A small class-conditioned image flow-matching model, trained from scratch.
Model: 48-pixel images, norm layernorm, activation relu.
Training: adamw at rate 0.0025, 12000 steps, batches of 256.
Rows from block 8 of a small class-conditioned image flow-matching model, named by matrix and row number. Rows with one number belong to one channel. Each number is 500 + 50 x the weight over its row's rms, rounded and kept within 0 to 999. All counts start at 0. Numbers have three digits each.
After each channel's rows are labels from the 100 images, of 14848 (inputs lightly noised), where the channel reaches its highest value: "responds to" is what is common among them. Only what is clearly more common there than usual is listed. The data: crops of objects in photos (Visual Genome).
# convs0: first 3x3 conv (model.decb.0.0.convs.0.weight, 96x192x3x3, each kernel summed), inputs 0-95
# convs1: second 3x3 conv (model.decb.0.0.convs.1.weight, 96x96x3x3, transposed, each kernel summed), outputs 0-95

convs0.59:517576543518482556517508477533568571570576545538542518514554552516587557531494503521543537520504536528528525573461514537566550546519585598577527585561508560541489510544546552542566545526518546535512525566546538520522493507554551498576508485491544525540498545558558568546540560507515509541
convs1.59:593446502455510527501438522495473380567531543568548586525473484458449511589502450518510525517478475493421539505491488454458569552559473555484507500488521470347413641488459501485475522544477502394480552473492537475481622501457379543526467440436497451474460511554529477448500489512522516413
responds to: object: shirt

convs0.79:517510520504566523500572490510548495534516576537541555523591564503505508535541607530541518582507565475499523510544529508526494498498537517531509517498508572567512564600558583543548566519554552473488494506571510517492548546529505492566582535492475579485504539526565524497500549504527541590
convs1.79:424483420543546544458472489567543591414446416502535497441534385537514514508522567483437489478460489527533563508452589507456487421517464480472518537472572402547523465525542529457492589427448467526493525559537476442512475532479526451521490487509517555380546531520490574492373534521549607405
responds to: object: man

convs0.88:544505518500555549547511564514530532539523535547532481531525532476517542534537523545524504526558524579529540553549529549574549527507537550493485535562577521520552543497546495505569515517569558554555525550521520570559544532468524530534522563576553501535563512564489561543519520516545483504
convs1.88:487485556544548580492513536452566494592519424476527496485509463384600515470519505482460481417520517471461539513474517484516404406526513510538515475487391546581484612521493405425513542532528511542499532441469468423451447443506504424461459404471525447529469511478482439486475619431545431412
responds to: object: window

convs0.49:541569539517561545545528523574547540519518542492528560536485507514579534519511579543531626510509574514517540533526565558559517527575572547545564555564461558552530570530541535583577532562562541542553510576524556535550500549584575549537496546505556575546500547526558565572558577589527579559
convs1.49:605562583589452463579505413613487469548502511579516520486400523470440515509439474546440464579519523419588474500539555438498559530534528499579528515455477496546506572572533504517482477437505468460541462550496536510513516510454458503466427498526558511487572513421516478546539349461410548457
responds to: object: hair; object: head

convs0.15:530594576465485547507500501521507563594514487496538518543580478503557562526505515540563577515479507541489525563509524453568515483557568501572555544539503567554453551571589500512578531475546563544522536537518474544521512543571611528508518543535535514520510550478567566546490470518561500585
convs1.15:527471485472448516504580511503518494478482619518504541459519407419496520576566523502425464557624453478436481422464508567506443499497462507540531462541390441449467612518564517571438557438495463529465435467459484483504505511466463550499561459558525458474420477512521457371582580491549458444
responds to: object: shirt

convs0.70:561542514567555553575570544529542529566550539577539515556556546567523544565545536534541577520562538563554570573529535510546530586533545547527524528528497540542556567531577547573543550551561566571573552551571572525561562546548561551538560550547583522564506535519538558539539533551539516520
convs1.70:426480456429453436535481496487529543520487486442457490523460573452538627475545486505470596474500507353491591459526459466423488523506473575494412474429580471487548516477499511486483518540513484530453563367444403498547557603508429448486490542571443508501580578497534482472458485505509491423
responds to: object: pizza

convs0.72:545540539486495539529538513554544534511505538544530531523515550525518591517473440494535593511475484520555554533501540503567544523598544540536503571584509569526504547492508513545546545505513470549509571556482531546510509560606529564523452537556535492524491559492524554523533521505488560529
convs1.72:595529528504559396469483437551491492494464451558449536494530554479463433478551505504429518541465593447511458506541542447446583475504539459596597413462543570501544507500548440515468491506459463454551509517411489476521493509467464424398453507424441418479609559503559486463558455597428547486
responds to: object: elephant; object: zebra

convs0.63:540531550560523543526532586543542579478486484509569512534574575500512551569488468567508482510519541509571542520544541562544541532523557559560498588551559554539537508556533519572540516549539563514515522567508540520598538521519546500537539532554491518539561518565484562563524495483536457522
convs1.63:465442574424578470514518560499515598491486608462549529565564455596511472561468545453421561496474530373482476564492487527433518502500480495540431490520495524456467536545519510502485504528527549467454555454420364479435503418549573446470561541573487588564470538446482451526474596491475532476
responds to: object: tree; object: trees

convs0.93:538525497538544514514559517539541512605560511536515544542562548555556547533534586521563515523536518552544510510542539513528548544539529524506496532495522507562537537617548568503544547569532564514561510546553560545581546544518518548526573540531504551542519509532514555497522571510538541582
convs1.93:462491530435494538554552490456507582445524614554505532462438427592502540506541557491485489472460541450479573443460478477463542503487465430489401525518491390551476573557541525409551506442464469595452468503545564420533414557519498532499528469571472571449529610534548432519479569505437470431
responds to: object: elephant

convs0.66:507528549551538552469536518504539520498578533586518561543563546490555530535515524540572528575519520503551509527647522568570600527488544574530507524519592548540534560527519532535578541539560560554546552542572525511541508558501493572557565503508533555511455521604505564487531544524565471583
convs1.66:531508477537531465427494482368486513533498516540510466400503476525523533426467540535463435393537497518510484395496465478469565484503442482439443508492347499504552469488577504586497626484518550447506498479493459448517529543547496516522521488495463509478511522572460529578662587573481469580
responds to: object: tire

convs0.35:561537523499485576462547551536501536542532521541563507495519579519544533513531503522539561549527520554535551520531489484570550496506525529511499533524575548526549531552535517507563537458515493556497483536485561599534483509510503528471492529554493537502537509525499546510546514500536553508
convs1.35:536472543397537463454523539452551661404479449519471529523485503459488475459511527455476566454448483451461503370537438584462503437447468428433479466541437482450545545448585539491484480523462450508450529521432384505431448462528495498448464450446554473474523538508507422513481593576511525441
responds to: object: tree; object: trees

convs0.0:578552512576530521563560550529541552551512576529519495552510547526473572560517577527542547533514519526545513511531557559551533528513508552558490556539565543555529557549569544565531555545532534506508515549570577550541532520522569535524562511529576538523520562550536562552512472523508532521
convs1.0:475493564473493428485473455495490600517493523484509485514562494520501497397488504460387602471376539386455462543526495535398505502528485540514500518473484551572501514558506548490461531480544604488518567438461486349510516543497520433560514503443523432466532616472483556479438541469448426429
responds to: object: tree

convs0.21:545501572517621537571518547548536512572471610475490615496534586509530552491524484518525556529489561567556498491543563550548515431611527531491560579599522554523492529525473508501543471506484489488575532549537568513547532510521515487554530496550489528510519593587561552599494538555517561493
convs1.21:521464448561521570400530469594513453576500583484514599488412524485505522493530514467445511524564438408498452477471537460458526494549445541450490527438575439478465523510468443494454534434428483571448574421509510486505391421511596462452517619526533613477518494468499511473540531593462478524
responds to: object: tire

convs0.1:549562538566504552527523479493513507523523503478535472551570467485521524531454524517588532482545462490600549467520560457570532594457524512475535549521543535508541541543568600567541491534522535534521509584574535475493490570573535529558548562537517518515558539493532585529521524513609491579
convs1.1:534452529513414579487508526481584535505532627459566467468421474568523522552479511451474512524534547446481504506497484604500520568493404458577442505516451511475425577501571503510518424454494494526474478528528515392454494484498506556480468538551509601524464542500544483519495570550307521412
responds to: object: shirt; object: jacket

convs0.8:572535542563566540586530550539538566555542543594557527560572538550553562541518569563545590542560537546525549565516547539559543517568496537525570538504565534554519557535549534573554555509521580548573535560535505564536582553617524546585530599565552501584581558513611532540509554544579491570
convs1.8:570552428445488515488572444570549524517439522465469419464471555462490486499513496471410548545579431452498564427532409512553539535552383511469405497450470471409422502566541539539536451570422490455521600471456504552491508488530497385474503460550590504491520524542455557419560550494503534514
responds to: object: tire; object: wheel

convs0.25:536536502530540556532529527581556498531551530553541533551600550530604537499490549534541558510508619500550539560527575535557582541539569550549520601549526541546550571547540536568560546545555607548531524527572522523548515527575577533553561548538549525514511543573551543516566570505529484571
convs1.25:484494489491516457532453523524540511561528484584547503451529485515478425490589554501552427500503522454493620556490580487429495359600498513557452559527631468474560576539543485460482464422500539496504447453556515456466493559407544543492448558452511443450505605527610444469503522438507497506
responds to: object: man

convs0.54:544544528559610499496549557428511543507506560493522594546534540440499545496564535531559644533545470542438496505582552534555471512541566527499518509548494526530517518507562481569591514499520503498538497552528461567490509570516496527564564553518528589538441588564573560527506498584519522514
convs1.54:556437588567519486478453412628553473464456393533520492496439502405455487544536658477476548485506484475551498443555487448516539474498550493562547571505529487427487544553564520478435567551480401469489492543527583528523572472484501517520474445533512528467568527452454447463496408466504590445
responds to: object: hair

convs0.23:536567532594551590516530526522525569557541586573502482492511510493488547459557549497495518537538591499557515520505533609597547485536515554504477566549585560555568566544555541543555631559486551496484486500559537564512475476485508482522547518528639475533529497482514514517535476486517535518
convs1.23:534414506454503510455523540490503442562543563512539452495536403476426465480511534532453518498601422521469531550459465451487540461564465592592530499581486431448446474500464503417395448403557520527533591410487511536463549480478583455448470401458599458527477476464539457463496517444554435486
responds to: object: elephant

convs0.55:538578516530556574553483562484587548507457531516541464547581552548475577570509558559605524491581517589562549566577581535572566556578548515563507534526560531544492587548589572592584559579543530507558472575560463591544531552566594573515547580555586508542555561546572556560544475559570488593
convs1.55:609517491496508526522572524527602497622515489481527482488427578452464425452413403577513574471552525501540526471554509546630526508482473534465504459434540510484494516577453527469600521458471538474490614456519583485552587547532435416547472492482471479457466525506483406458445443485482475473
responds to: object: sky