{"model": "class-conditioned image flow-matching model", "dataset": "crops of objects in photos (Visual Genome)", "train_examples": 123503, "image_size": 48, "grayscale": true, "horizontal_flip": false, "conditioning": "class", "arch": "unet", "objective": "flow_matching", "cond_dim": 192, "targets": ["object"], "num_classes": 300, "cond_dropout": 0.1, "logit_normal_time": true, "norm": "layernorm", "activation": "relu", "pixel_unshuffle": 2, "widths": [96, 96, 192], "blocks_per_level": 2, "scale_shift_norm": false, "attention": true, "upsampling": "pixel_shuffle", "init": "torch_default", "residual_init": "none", "optimizer": "adamw", "lr": 0.0025, "beta1": 0.9, "beta2": 0.95, "eps": 1e-10, "grad_clip": 0.5, "steps": 12000, "batch_size": 256, "epochs": 24.9, "lr_schedule": "cosine", "final_lr_fraction": 0, "warmup_steps": 2400, "weight_decay": 0.0}
Rows from block 2, named by matrix and row number. Rows with one number belong to one channel. Each number is 128 + 32 x the weight over its row's rms, rounded and kept within 0 to 255. All counts start at 0. After the name is the row's rms in percent of the matrix's.
# convs0: first 3x3 conv (model.enc.1.0.convs.0.weight, 96x96x3x3), inputs 36-47, a 3x3 kernel for each
# convs1: second 3x3 conv (model.enc.1.0.convs.1.weight, 96x96x3x3, transposed), outputs 36-47, a 3x3 kernel for each
convs0.33 102 [174  92 135 167 146 162 155 147  74 130 124 133 124 116 114 115 107 113 157 115  96 152  93 120 147 110 160 154 148 169 176 150 158 144 145 132 126 177 147 111 155 129 170 181 144 117 169 119 129 170 154 141 167 170 145  31 127 234 114  99 164 126 173 160  95 157 168 134 111 169  95 135 136 102 161 156 144 133 123 178 165 176 182 192 172 154 139 123 115 106 132 183 153 115 134 144 141 130 138 167 164 158 111 141 127 172 188 160]
convs1.33 098 [134 143 130 150 174  88 151 156 125 116 143 116 126 127 110 123 115 166 127  96 113 155 109 151  94  73 166 118 119 104 125 116 120 158 157 166 145 114 114 153 166 124 133 172 144 188 167 130 153 139 172 156 154 160  89  56 128 139 171 134 143 112 175 115 130  95 135 142 116 139 152 115 142  80 118 148  89 102 158 118 167 110 112 105 148 117  67 118 102  96 119 119 158 132 147 182 141  99 128 163 176 149 159 149 154 149 105 142]
convs0.34 121 [143 205 239 195 190 156 199 106 205 120 148 148 131 162 137 154 142 133 161 173 178 171 152 126 137 111 169 162 168 178 156 151 173 150 159 169 135 136 150 158 133 107 153 123 139 110 101 100  83 145 110 124 115 113 176 105 110 105   0 116  27  52 150 110 133 116  88 121 128  87  88 147 125 150 124 170  85 166 127 150 156 121 142 162 139 161 183 172 164 173 166 129 157 145 129 140 149 143 147 124 128 113 141 163 151 105  38 112]
convs1.34 122 [144 119 142 142 201 145 142  90 101  54  53  52  94 104 119 146 152  83  99 138 142 126 164  60 115  91 176 167 157 105 150 119 121 122 163 136 125 136 138 121 178 123 156 103 117 153 154 149 162 145  93 100 124 168 114 112 102 153 152  58 136 112 121 179 152 151 167 124 145 160 139 146 185 128 168 124  86 126 146 139 110 170  99  29 123  58 168  83 170 213 137 133  78 164 105 121 136  80  99 111 123 182 128 155 132 163 167 111]
convs0.35 111 [162  99  97 147 113  64 160 155 136 152 146  92 159 155  96 143 189 154 124  71 152 147 123 133 181 190 123  91  91 122 124 131 133 221 167 127 166 177 166 103 122 142 114  88 133 100  88 204 131  86 149 126 159 102 121 109 189 131 138 144 138 159 148 111 120 141 115 134 104 156 211 176 116  74 168 180 127  77 134 157  84 167 155 150 127 122 117 152 143 166 180 188 174 135 152 162 140 127 146 133 110 119 149  82   0 146 146 150]
convs1.35 089 [140 163 148  69 137 138 136 115 135 162 153 162 197 151 115 115 205 143 162  62  66 138  97  67 156 135  80  96 117 162 131 150 156 148 165 123 112 171 148 108 127 142 115  27  46 140  81 120 135 155 103 118 144 138 158 129 148 127 145 165 122 125 156 172 164 157 154 141 178 139 124 152  98 106 174 136 127 105 136 164 182 144  93 147 154 106 149 153 127 138  75 154  85 106 123  64  89  95  40 154 160 177 198 144 109 168 155 130]
convs0.36 109 [129 140 173 121 184 222 123 181 101 167 129 112 118 146 151 129 146 138 173 157 154 102 135 115 126 133 143 156 133 158 156  92 166 177 124 123  78 115 175 116 176 185 149 163 167 169 147 124 130 179 135 129 119 166 108 213 169  75 160 119 151 147 146 158 138 163 140  91  71 178 111  77  96 125 127 151 120  84 102 188 152 127 132 108 137 176 143 120 177 111 102 138 142 112 125 136 143 139 144 168 100 128  82 137 144 120 183 204]
convs1.36 109 [160 170 146 148 183 116 147 142 124 120 158 147 131 163 138 110  77 119 164 118 126 167 116 140 118 120 174 125 106 138 156  95 145 114 107 174 123 103 127  85  99 126 120 120 136 166 124  70  99  99  97 107 105 189  88 132 179 122 123 160 152 144  86 162 158 151 184 183 112 113 123  95 137  90 137 120  90 156 183 157 151 155 117 125 106  94 102 150 144 125 121 103 105 145 139 138 138 143 126 161 222 164 172 197 139  98 127 136]
convs0.37 108 [125 116 143 143 148 141 100 113 125 135 108 151 158 115 152 136 131 147  96  98 112 104 108 151 105 147 122 109 137  96 161 176 145  53  87 146 115 120 151 108 169 194 147 134 107 187 103 165 206  87 107 117 113 169  79 142 120  78  80 133 148 164 155 121 144 133 134 156 115  90 139 152 116 171 146 165 144 179 111  76 172 133 112 140 110  75 160 131 107 119 110 132 117 108 159 144 112 126 101 159 160 179 190 128 125 151 143 129]
convs1.37 093 [125 135 139 109 130 128 145 145 159 113  76 173 179 159 133 123  95  98  86 142 100 100 143 152 127 164 153 173 160 143 187 131 155 155 143 147 174 136 129  72  76 158 174 160 185 146 161 140 168 167   0 137 116  78 115 120 115 151 177 166  76 161 120 167 127 129 102 126  90 156 151 148 129 100 141 122 147 132 129 156 135 168 162 197 144 120 151 191 164 207 166 154 105 138  95 104 107 120 105  85  99 168 189 162 152 171 127 108]
convs0.38 091 [187  55  93  25  73 115  85 134 182 109 138 167 147 148 152 140 175 150 143 131 111 118 138 138  97 183 105 147 138  77 154  24  87 105  61 131 112 146  90 142 122  94  99 101 114 131 139  88 140 161 149 124 147 136  70 113 117 137  64 141 115 136 110 141 165 138 170 134 141 162 150 124 140 170 120 173 182 157 145 130 138 106 123 133 146 131 126 151 137 166 123 158 133 148 168 126 125 117 100 186 190 162 135 158 151  87 105  55]
convs1.38 093 [122 141 150 168 142 170 107 145 192  51  85  99 107 115 128 133 130 137 132 107 105 102 137 137 142 154  76 179 156 105 183 189 113 179 168 105 110 138 123 169  98 113  83 100 136 129 155 161  72 171 184 160 119  78 110 127 127 163 184 131 149 199 105 160 124 168 133 149 169 133 108 129  79  54  73 130  82 155 117 129 165 147 103 114 133 143  87 195 162 104 168 138 134 143 100  82 124  70 108 107  67  29  92 141 176 141 149 111]