config.yaml
horizontal_flip: false
conditioning: "class"
cond_dim: 192
targets: ["object"]
num_classes: 300
cond_dropout: 0.1
norm: "layernorm"
pixel_unshuffle: 2
widths: [96, 96, 192]
blocks_per_level: 2
scale_shift_norm: false
lr: 0.0025
eps: 1e-10
steps: 12000
weight_decay: 0.0
Rows from block 8 of a small class-conditioned image flow-matching model, named by matrix and row number. Each number is 50 + 15 x the weight over its row's rms, rounded and kept within 0 to 99. All counts start at 0.
After each channel's rows are labels from the 100 images, of 14848 (inputs lightly noised), where the channel reaches its highest value: "responds to" is what is common among them; "peak at" is the part of the image that holds the peak. Only what is clearly more common there than usual is listed. The data: crops of objects in photos (Visual Genome).
# convs0: first 3x3 conv (model.decb.0.0.convs.0.weight, 96x192x3x3, each kernel summed), inputs 96-191

convs0.8:79 60 59 67 57 67 68 65 52 69 49 68 61 60 60 47 55 68 55 63 61 72 70 58 54 50 54 65 63 66 74 57 69 66 61 52 65 70 67 60 73 59 60 55 53 39 63 65 67 60 53 64 66 61 56 48 54 61 53 64 55 52 73 59 60 61 66 66 53 71 67 64 68 68 81 68 53 66 57 44 53 50 63 66 51 69 61 36 64 53 54 66 50 73 59 57
responds to: object: tire; object: wheel
peak at: bottom centre; top right

convs0.63:74 57 56 52 61 47 75 59 55 40 68 44 64 59 45 79 70 77 57 56 74 81 50 72 68 75 37 63 64 50 70 78 62 52 70 61 39 64 70 78 64 82 61 59 75 55 62 41 80 47 75 46 59 46 79 68 70 42 62 68 64 70 72 62 46 72 72 47 67 58 71 66 67 62 59 56 73 42 60 63 70 39 63 50 71 66 68 73 63 71 72 77 45 63 71 61
responds to: object: tree; object: trees
peak at: top right

convs0.25:77 55 57 65 60 57 77 65 67 58 52 63 61 65 62 58 62 76 55 60 75 68 56 72 55 49 48 65 70 61 75 67 75 61 50 44 63 58 64 71 74 72 61 50 63 38 80 63 60 49 44 62 66 51 67 72 63 58 52 78 59 55 70 63 54 48 64 57 54 53 69 63 71 78 82 65 63 63 52 55 58 53 74 46 70 64 71 53 58 63 70 64 54 61 58 65
responds to: object: man
peak at: top centre

convs0.35:74 69 76 18 80 59 77 62 69 60 51 66 46 43 31 52 56 66 52 65 52 70 72 47 76 54 53 67 68 74 80 67 89 60 39 48 81 63 63 79 56 65 70 47 34 79 56 63 74 80 62 78 49 78 85 68 82 54 40 70 43 71 72 70 45 23 68 59 42 63 69 75 62 75 68 36 55 69 72 48 65 74 55 27 40 58 62 57 55 63 41 50 71 60 52 72
responds to: object: tree; object: trees
peak at: top right

convs0.54:61 59 57 48 70 57 57 61 75 72 45 50 70 73 51 47 62 53 63 37 73 60 76 51 75 64 69 52 66 73 69 73 56 61 37 44 76 46 49 55 65 72 55 57 53 62 58 63 58 65 48 61 66 62 88 68 65 79 58 56 65 51 59 63 55 54 58 70 58 64 54 86 62 89 52 52 56 73 66 68 83 69 80 48 54 65 68 56 65 63 76 62 70 43 63 69
responds to: object: hair
peak at: top centre

convs0.59:74 49 54 60 66 64 73 80 67 65 46 69 67 69 54 63 42 69 62 57 74 68 77 65 73 50 43 66 57 83 85 69 67 64 53 48 61 63 50 68 64 59 65 36 52 42 92 68 47 66 50 74 64 61 52 75 66 52 51 78 51 62 88 59 62 55 80 60 62 63 71 61 64 82 70 66 57 65 48 50 73 58 67 52 59 68 59 66 63 61 60 64 63 54 72 63
responds to: object: shirt
peak at: top left; top centre

convs0.88:72 59 67 62 75 44 56 55 64 57 76 40 61 67 61 70 77 64 58 68 63 78 42 88 52 48 61 56 74 50 47 81 78 55 48 47 64 22 75 62 69 65 49 59 65 61 71 29 57 61 57 44 81 49 81 86 71 74 81 62 61 73 52 72 37 73 60 64 58 50 66 65 50 63 59 63 71 64 62 66 63 50 71 53 56 58 82 63 63 68 80 70 72 76 46 77
responds to: object: window
peak at: middle left

convs0.0:74 50 57 64 63 77 68 73 48 55 51 76 54 63 78 84 53 71 70 55 71 68 59 54 66 69 37 63 46 72 54 62 59 58 73 70 45 79 59 50 64 88 63 72 59 61 51 60 67 60 84 49 64 49 54 43 71 55 69 59 75 67 48 43 79 50 68 62 62 76 81 68 60 46 65 70 51 42 63 67 48 64 63 79 60 68 48 75 75 60 62 78 36 36 71 46
responds to: object: tree
peak at: top left; bottom left

convs0.23:61 74 61 44 62 47 49 65 47 70 80 73 69 54 74 67 65 62 46 64 53 57 64 70 53 52 63 62 67 55 71 56 73 54 61 49 68 66 63 62 64 42 54 55 58 73 76 60 62 68 68 62 52 72 62 64 61 76 84 54 66 56 72 53 60 95 72 73 86 67 75 75 51 70 54 47 66 65 61 54 56 60 64 59 47 57 72 53 58 53 53 68 60 81 51 64
responds to: object: elephant
peak at: centre

convs0.1:82 57 62 62 68 65 76 68 66 68 61 66 56 59 50 61 62 73 54 50 70 66 67 65 65 39 43 68 65 76 88 72 77 71 63 42 60 66 57 76 82 70 69 60 60 65 75 66 60 65 63 65 51 64 57 63 76 53 41 75 57 58 81 76 61 40 74 58 54 66 70 64 60 74 70 57 58 70 52 69 71 52 69 59 57 67 65 48 66 62 65 62 56 56 66 67
responds to: object: shirt; object: jacket
peak at: top right; top centre

convs0.93:67 49 60 79 72 74 67 78 70 66 45 71 67 71 75 56 48 70 66 57 63 62 69 65 50 51 47 71 59 80 77 62 74 69 59 55 62 70 54 59 72 63 65 61 59 49 85 75 59 67 54 74 64 61 43 54 60 66 48 73 68 59 67 57 77 42 71 67 59 67 68 58 67 73 91 78 53 68 52 52 52 65 69 69 63 64 67 42 67 67 61 58 72 54 65 60
responds to: object: elephant
peak at: bottom left

convs0.70:76 59 47 66 56 72 61 65 74 75 45 70 62 63 66 54 53 68 62 55 57 62 74 51 61 47 46 73 56 80 67 59 70 66 38 38 64 67 58 60 72 57 60 50 39 29 80 65 57 63 45 76 53 60 54 59 64 72 48 73 51 48 75 52 70 48 72 58 54 74 65 57 61 73 80 65 56 76 59 59 61 71 59 50 51 56 69 28 65 59 61 52 58 66 63 54
responds to: object: pizza
peak at: bottom left

convs0.49:79 49 44 64 61 65 63 70 74 71 36 70 58 65 61 56 56 68 56 50 69 63 74 58 52 51 45 62 57 67 68 65 73 67 50 44 67 61 59 67 70 57 64 46 45 31 80 73 53 53 47 62 67 54 73 62 61 66 48 73 45 52 77 54 56 46 75 63 51 72 61 66 79 79 74 66 48 65 56 57 63 58 70 51 63 65 63 36 65 57 61 64 51 65 67 61
responds to: object: hair; object: head
peak at: top centre

convs0.72:62 56 71 59 69 72 75 65 72 68 66 62 66 64 56 64 65 69 65 63 65 62 80 57 65 58 39 67 69 82 77 67 81 71 56 61 72 81 68 80 60 68 73 48 66 60 62 78 80 71 62 74 65 61 72 66 75 49 41 73 50 63 75 68 60 32 68 68 51 64 60 76 69 75 49 51 65 73 59 65 64 60 70 59 50 75 56 61 61 58 54 59 69 59 59 64
responds to: object: elephant; object: zebra
peak at: top centre

convs0.21:64 55 40 66 77 62 61 76 73 61 53 65 59 62 61 47 60 69 64 66 60 65 68 41 54 70 54 77 68 63 71 68 64 69 57 49 67 73 65 73 67 56 70 46 68 68 62 75 56 63 53 72 66 64 60 60 63 58 55 64 56 75 73 54 58 55 76 81 59 59 63 63 61 75 63 61 61 67 72 56 66 60 61 57 70 70 54 50 58 55 82 65 58 67 73 70
responds to: object: tire
peak at: centre; top centre

convs0.79:75 72 53 81 60 81 67 73 65 58 51 58 72 67 78 73 64 75 67 76 64 58 60 56 41 50 64 73 78 67 50 68 66 59 64 60 49 71 57 58 72 60 63 48 58 37 62 65 50 50 66 50 65 53 52 52 51 67 36 80 67 68 60 57 77 83 67 55 72 69 76 56 78 61 93 88 70 58 65 55 54 62 49 66 69 65 56 55 74 61 53 65 58 58 69 35
responds to: object: man
peak at: top centre

convs0.66:55 51 48 54 59 51 56 65 59 65 57 56 52 71 55 70 53 70 64 69 57 54 64 89 76 64 65 65 54 67 64 80 68 64 63 69 58 64 61 66 41 61 68 60 61 47 52 60 68 67 71 57 72 71 49 79 51 59 77 61 59 46 64 73 71 68 60 66 59 79 50 58 57 66 34 63 68 57 84 64 61 47 59 78 42 63 72 71 60 52 74 68 71 70 54 64
responds to: object: tire
peak at: bottom right

convs0.55:68 46 56 75 45 49 50 54 67 72 41 49 57 63 51 51 45 63 62 49 66 61 60 69 60 54 66 57 55 47 60 58 45 69 76 56 56 61 49 59 67 52 69 78 53 41 75 66 51 51 55 60 54 46 67 60 52 47 54 64 50 48 71 72 56 56 59 47 36 70 60 62 57 73 72 65 66 65 44 50 57 45 75 55 47 54 69 52 68 65 64 66 40 53 54 68
responds to: object: sky
peak at: top left; bottom left