Weights of a small class-conditioned image flow-matching model.
Model: 4.68M parameters, 48-pixel images, arch unet, norm layernorm, activation relu, widths [96, 96, 192].
Training: adamw at rate 0.0025, batches of 256.
Rows from block 2 of a small class-conditioned image flow-matching model, named by matrix and row number. Rows with one number belong to one channel. Each number is 500 + 40 x the weight over its row's rms, rounded and kept within 0 to 999. All counts start at 0. Numbers have three digits each.
After each channel's rows are labels from the 100 images, of 14848 (inputs lightly noised), where the channel reaches its highest value: "place" is the part of the image that holds the peak. Only what is clearly more common there than usual is listed. The data: crops of objects in photos (Visual Genome).
# convs0: first 3x3 conv (model.enc.1.0.convs.0.weight, 96x96x3x3, each kernel summed), inputs 0-95
# convs1: second 3x3 conv (model.enc.1.0.convs.1.weight, 96x96x3x3, transposed, each kernel summed), outputs 0-95

convs0.11:482521522552418527457558482563480502557450498515512439543534462549499522507522547535534563524577416498493541459547462448517524461531534535552458497518529509449411516542505547490508527443536465532533515527528492548532546582514569489524529542504526556529484450468585560549447533510498493506
convs1.11:553491504380525541594598474473470592480479510480488593517465558469476476505482482474437531438496526445597499544441525546472516518560519546447521532445508465492534503476521492521547473567457523535468472527478511480502456499479454557465516493502513467521512507556514453524492491550487481550
place: top right; top left

convs0.66:574485551426485439527427477494555524454528490522529530530554492486509549536515527499512442545581544505596528419529488413495513535529487517475499502536525525511520583571512422519487488558539496509537560495512514477554502569499534440528531509534546514531460559508513483518506464492475435575
convs1.66:508431525583498543394509540438464552519543484444452487535478496522514468530543506495504606461475487461493538504490420527472526505423517495473555418526493512578484494502498484467527515444504459478497486504461505463502500504437476501584525511516556458522430416510516515548482479573449550481
place: bottom centre; bottom left

convs0.8:549527588506536505498528496534495519548503525463537465503504516530491529513471489486487508515521596528508480619483594564506542516545545441479498521520522507604550492514592531520544505507496525550499521509522551534441500498508445529521531552497503512466499494520505498504603517554543624527
convs1.8:545497411525465502602531473513541520539518516539567426524517512489511491491432466537434475492429509496502421514501464498483470484477473554548541526429470478508425473460556549556537523501582489489503486530548529510553525514546467453441508487518487485527574564470440554497504532488504559430
place: middle left; top left

convs0.48:448551500539444454517423460468505482497518513557558519511489498519503527468492522546562503487581474521520524460520513443535513484484537502552506516520695479505510454507608506481526542500479489485486548497505508562585478543524504475453485549526479490520529502451581497510530552515478523477
convs1.48:576489440515510535513532545531512515466435544493489508613437494561511444508516548443504474458469511536513461546429513513557481537607488556499447473451424500450495513479464466508496466549501493516516542478467515514429459541590553462533483465544561488502439522522473495473497490449452541497
place: top left

convs0.33:622542512466535585411503521507518541484555467519517469556478457586500488495499495476483442509516496481546528524482499553545544514517535549528556489522554501501518608488453515526499531563482452513551530551499556534559492513517518502554496504503560524539579511452443482545548534519496529427
convs1.33:461460474537507526507488543513424487545518532535495467502459605411519511453524454499466536571496559497523557525498483508529568499497492455519549509496560469537441506520488435563530459435483488519454538500483484456448498544476487472555525508509477551431542526557546530533616481427519501555
place: bottom centre; bottom left

convs0.64:532509529562626594563554527561540527591537560520528450512457546494535507511549518497516533499542454543508510538493536487541579548527541513473538534475522534499518533514492499474495490520487523524533431603443516456532528559524549526488503505524531605521546548501506498495481485549499517511
convs1.64:586562511458487492526463495481487524545494469433479484512509510528508495506453453515441494468466437461540432550497502470468508529473476527542421464517514484467540451477520451533475524560486551503489526542547460574559451496466387518459500530509477431520563506571450468531531530560601531525
place: top left

convs0.2:487544559504435442460434494504525426432458381510518480449569514510528515484536554515535483555532451519424517443525469535518484440538518523508474531520507525476460483489426494540477534450552478538536565480555479529549560530517504557473496530518521444485482508452584526451434513522526501512
convs1.2:589476451490547533525506570487473524438473513503464525577447497493454455588422491500445537445479544485505453522443529581528509533561473504500470486477495436454541526503524502469609443477463543506521481532475486468480447559495535528560546447530492456537516520528528467570514494455503510452
place: bottom right

convs0.75:566512532469561531604514525471559531623515580501509597604522497507524551514493536534529540498495498519521529533513516570512546581528455534513538462470501477492514523511554492500559503523507586526505560507498504510471500473523530518515486504548521522542506460600458487541514534534550510484
convs1.75:529513543480559499490534488519519534515503541565519596481472453500459581488577424466461429492518617496522472531520519529519484542528544473482532490502492493526605439536519431514482444460480526534513408456503529498552460491499509487519543480480453487552493548546508498427468526488523510424
place: bottom right; middle right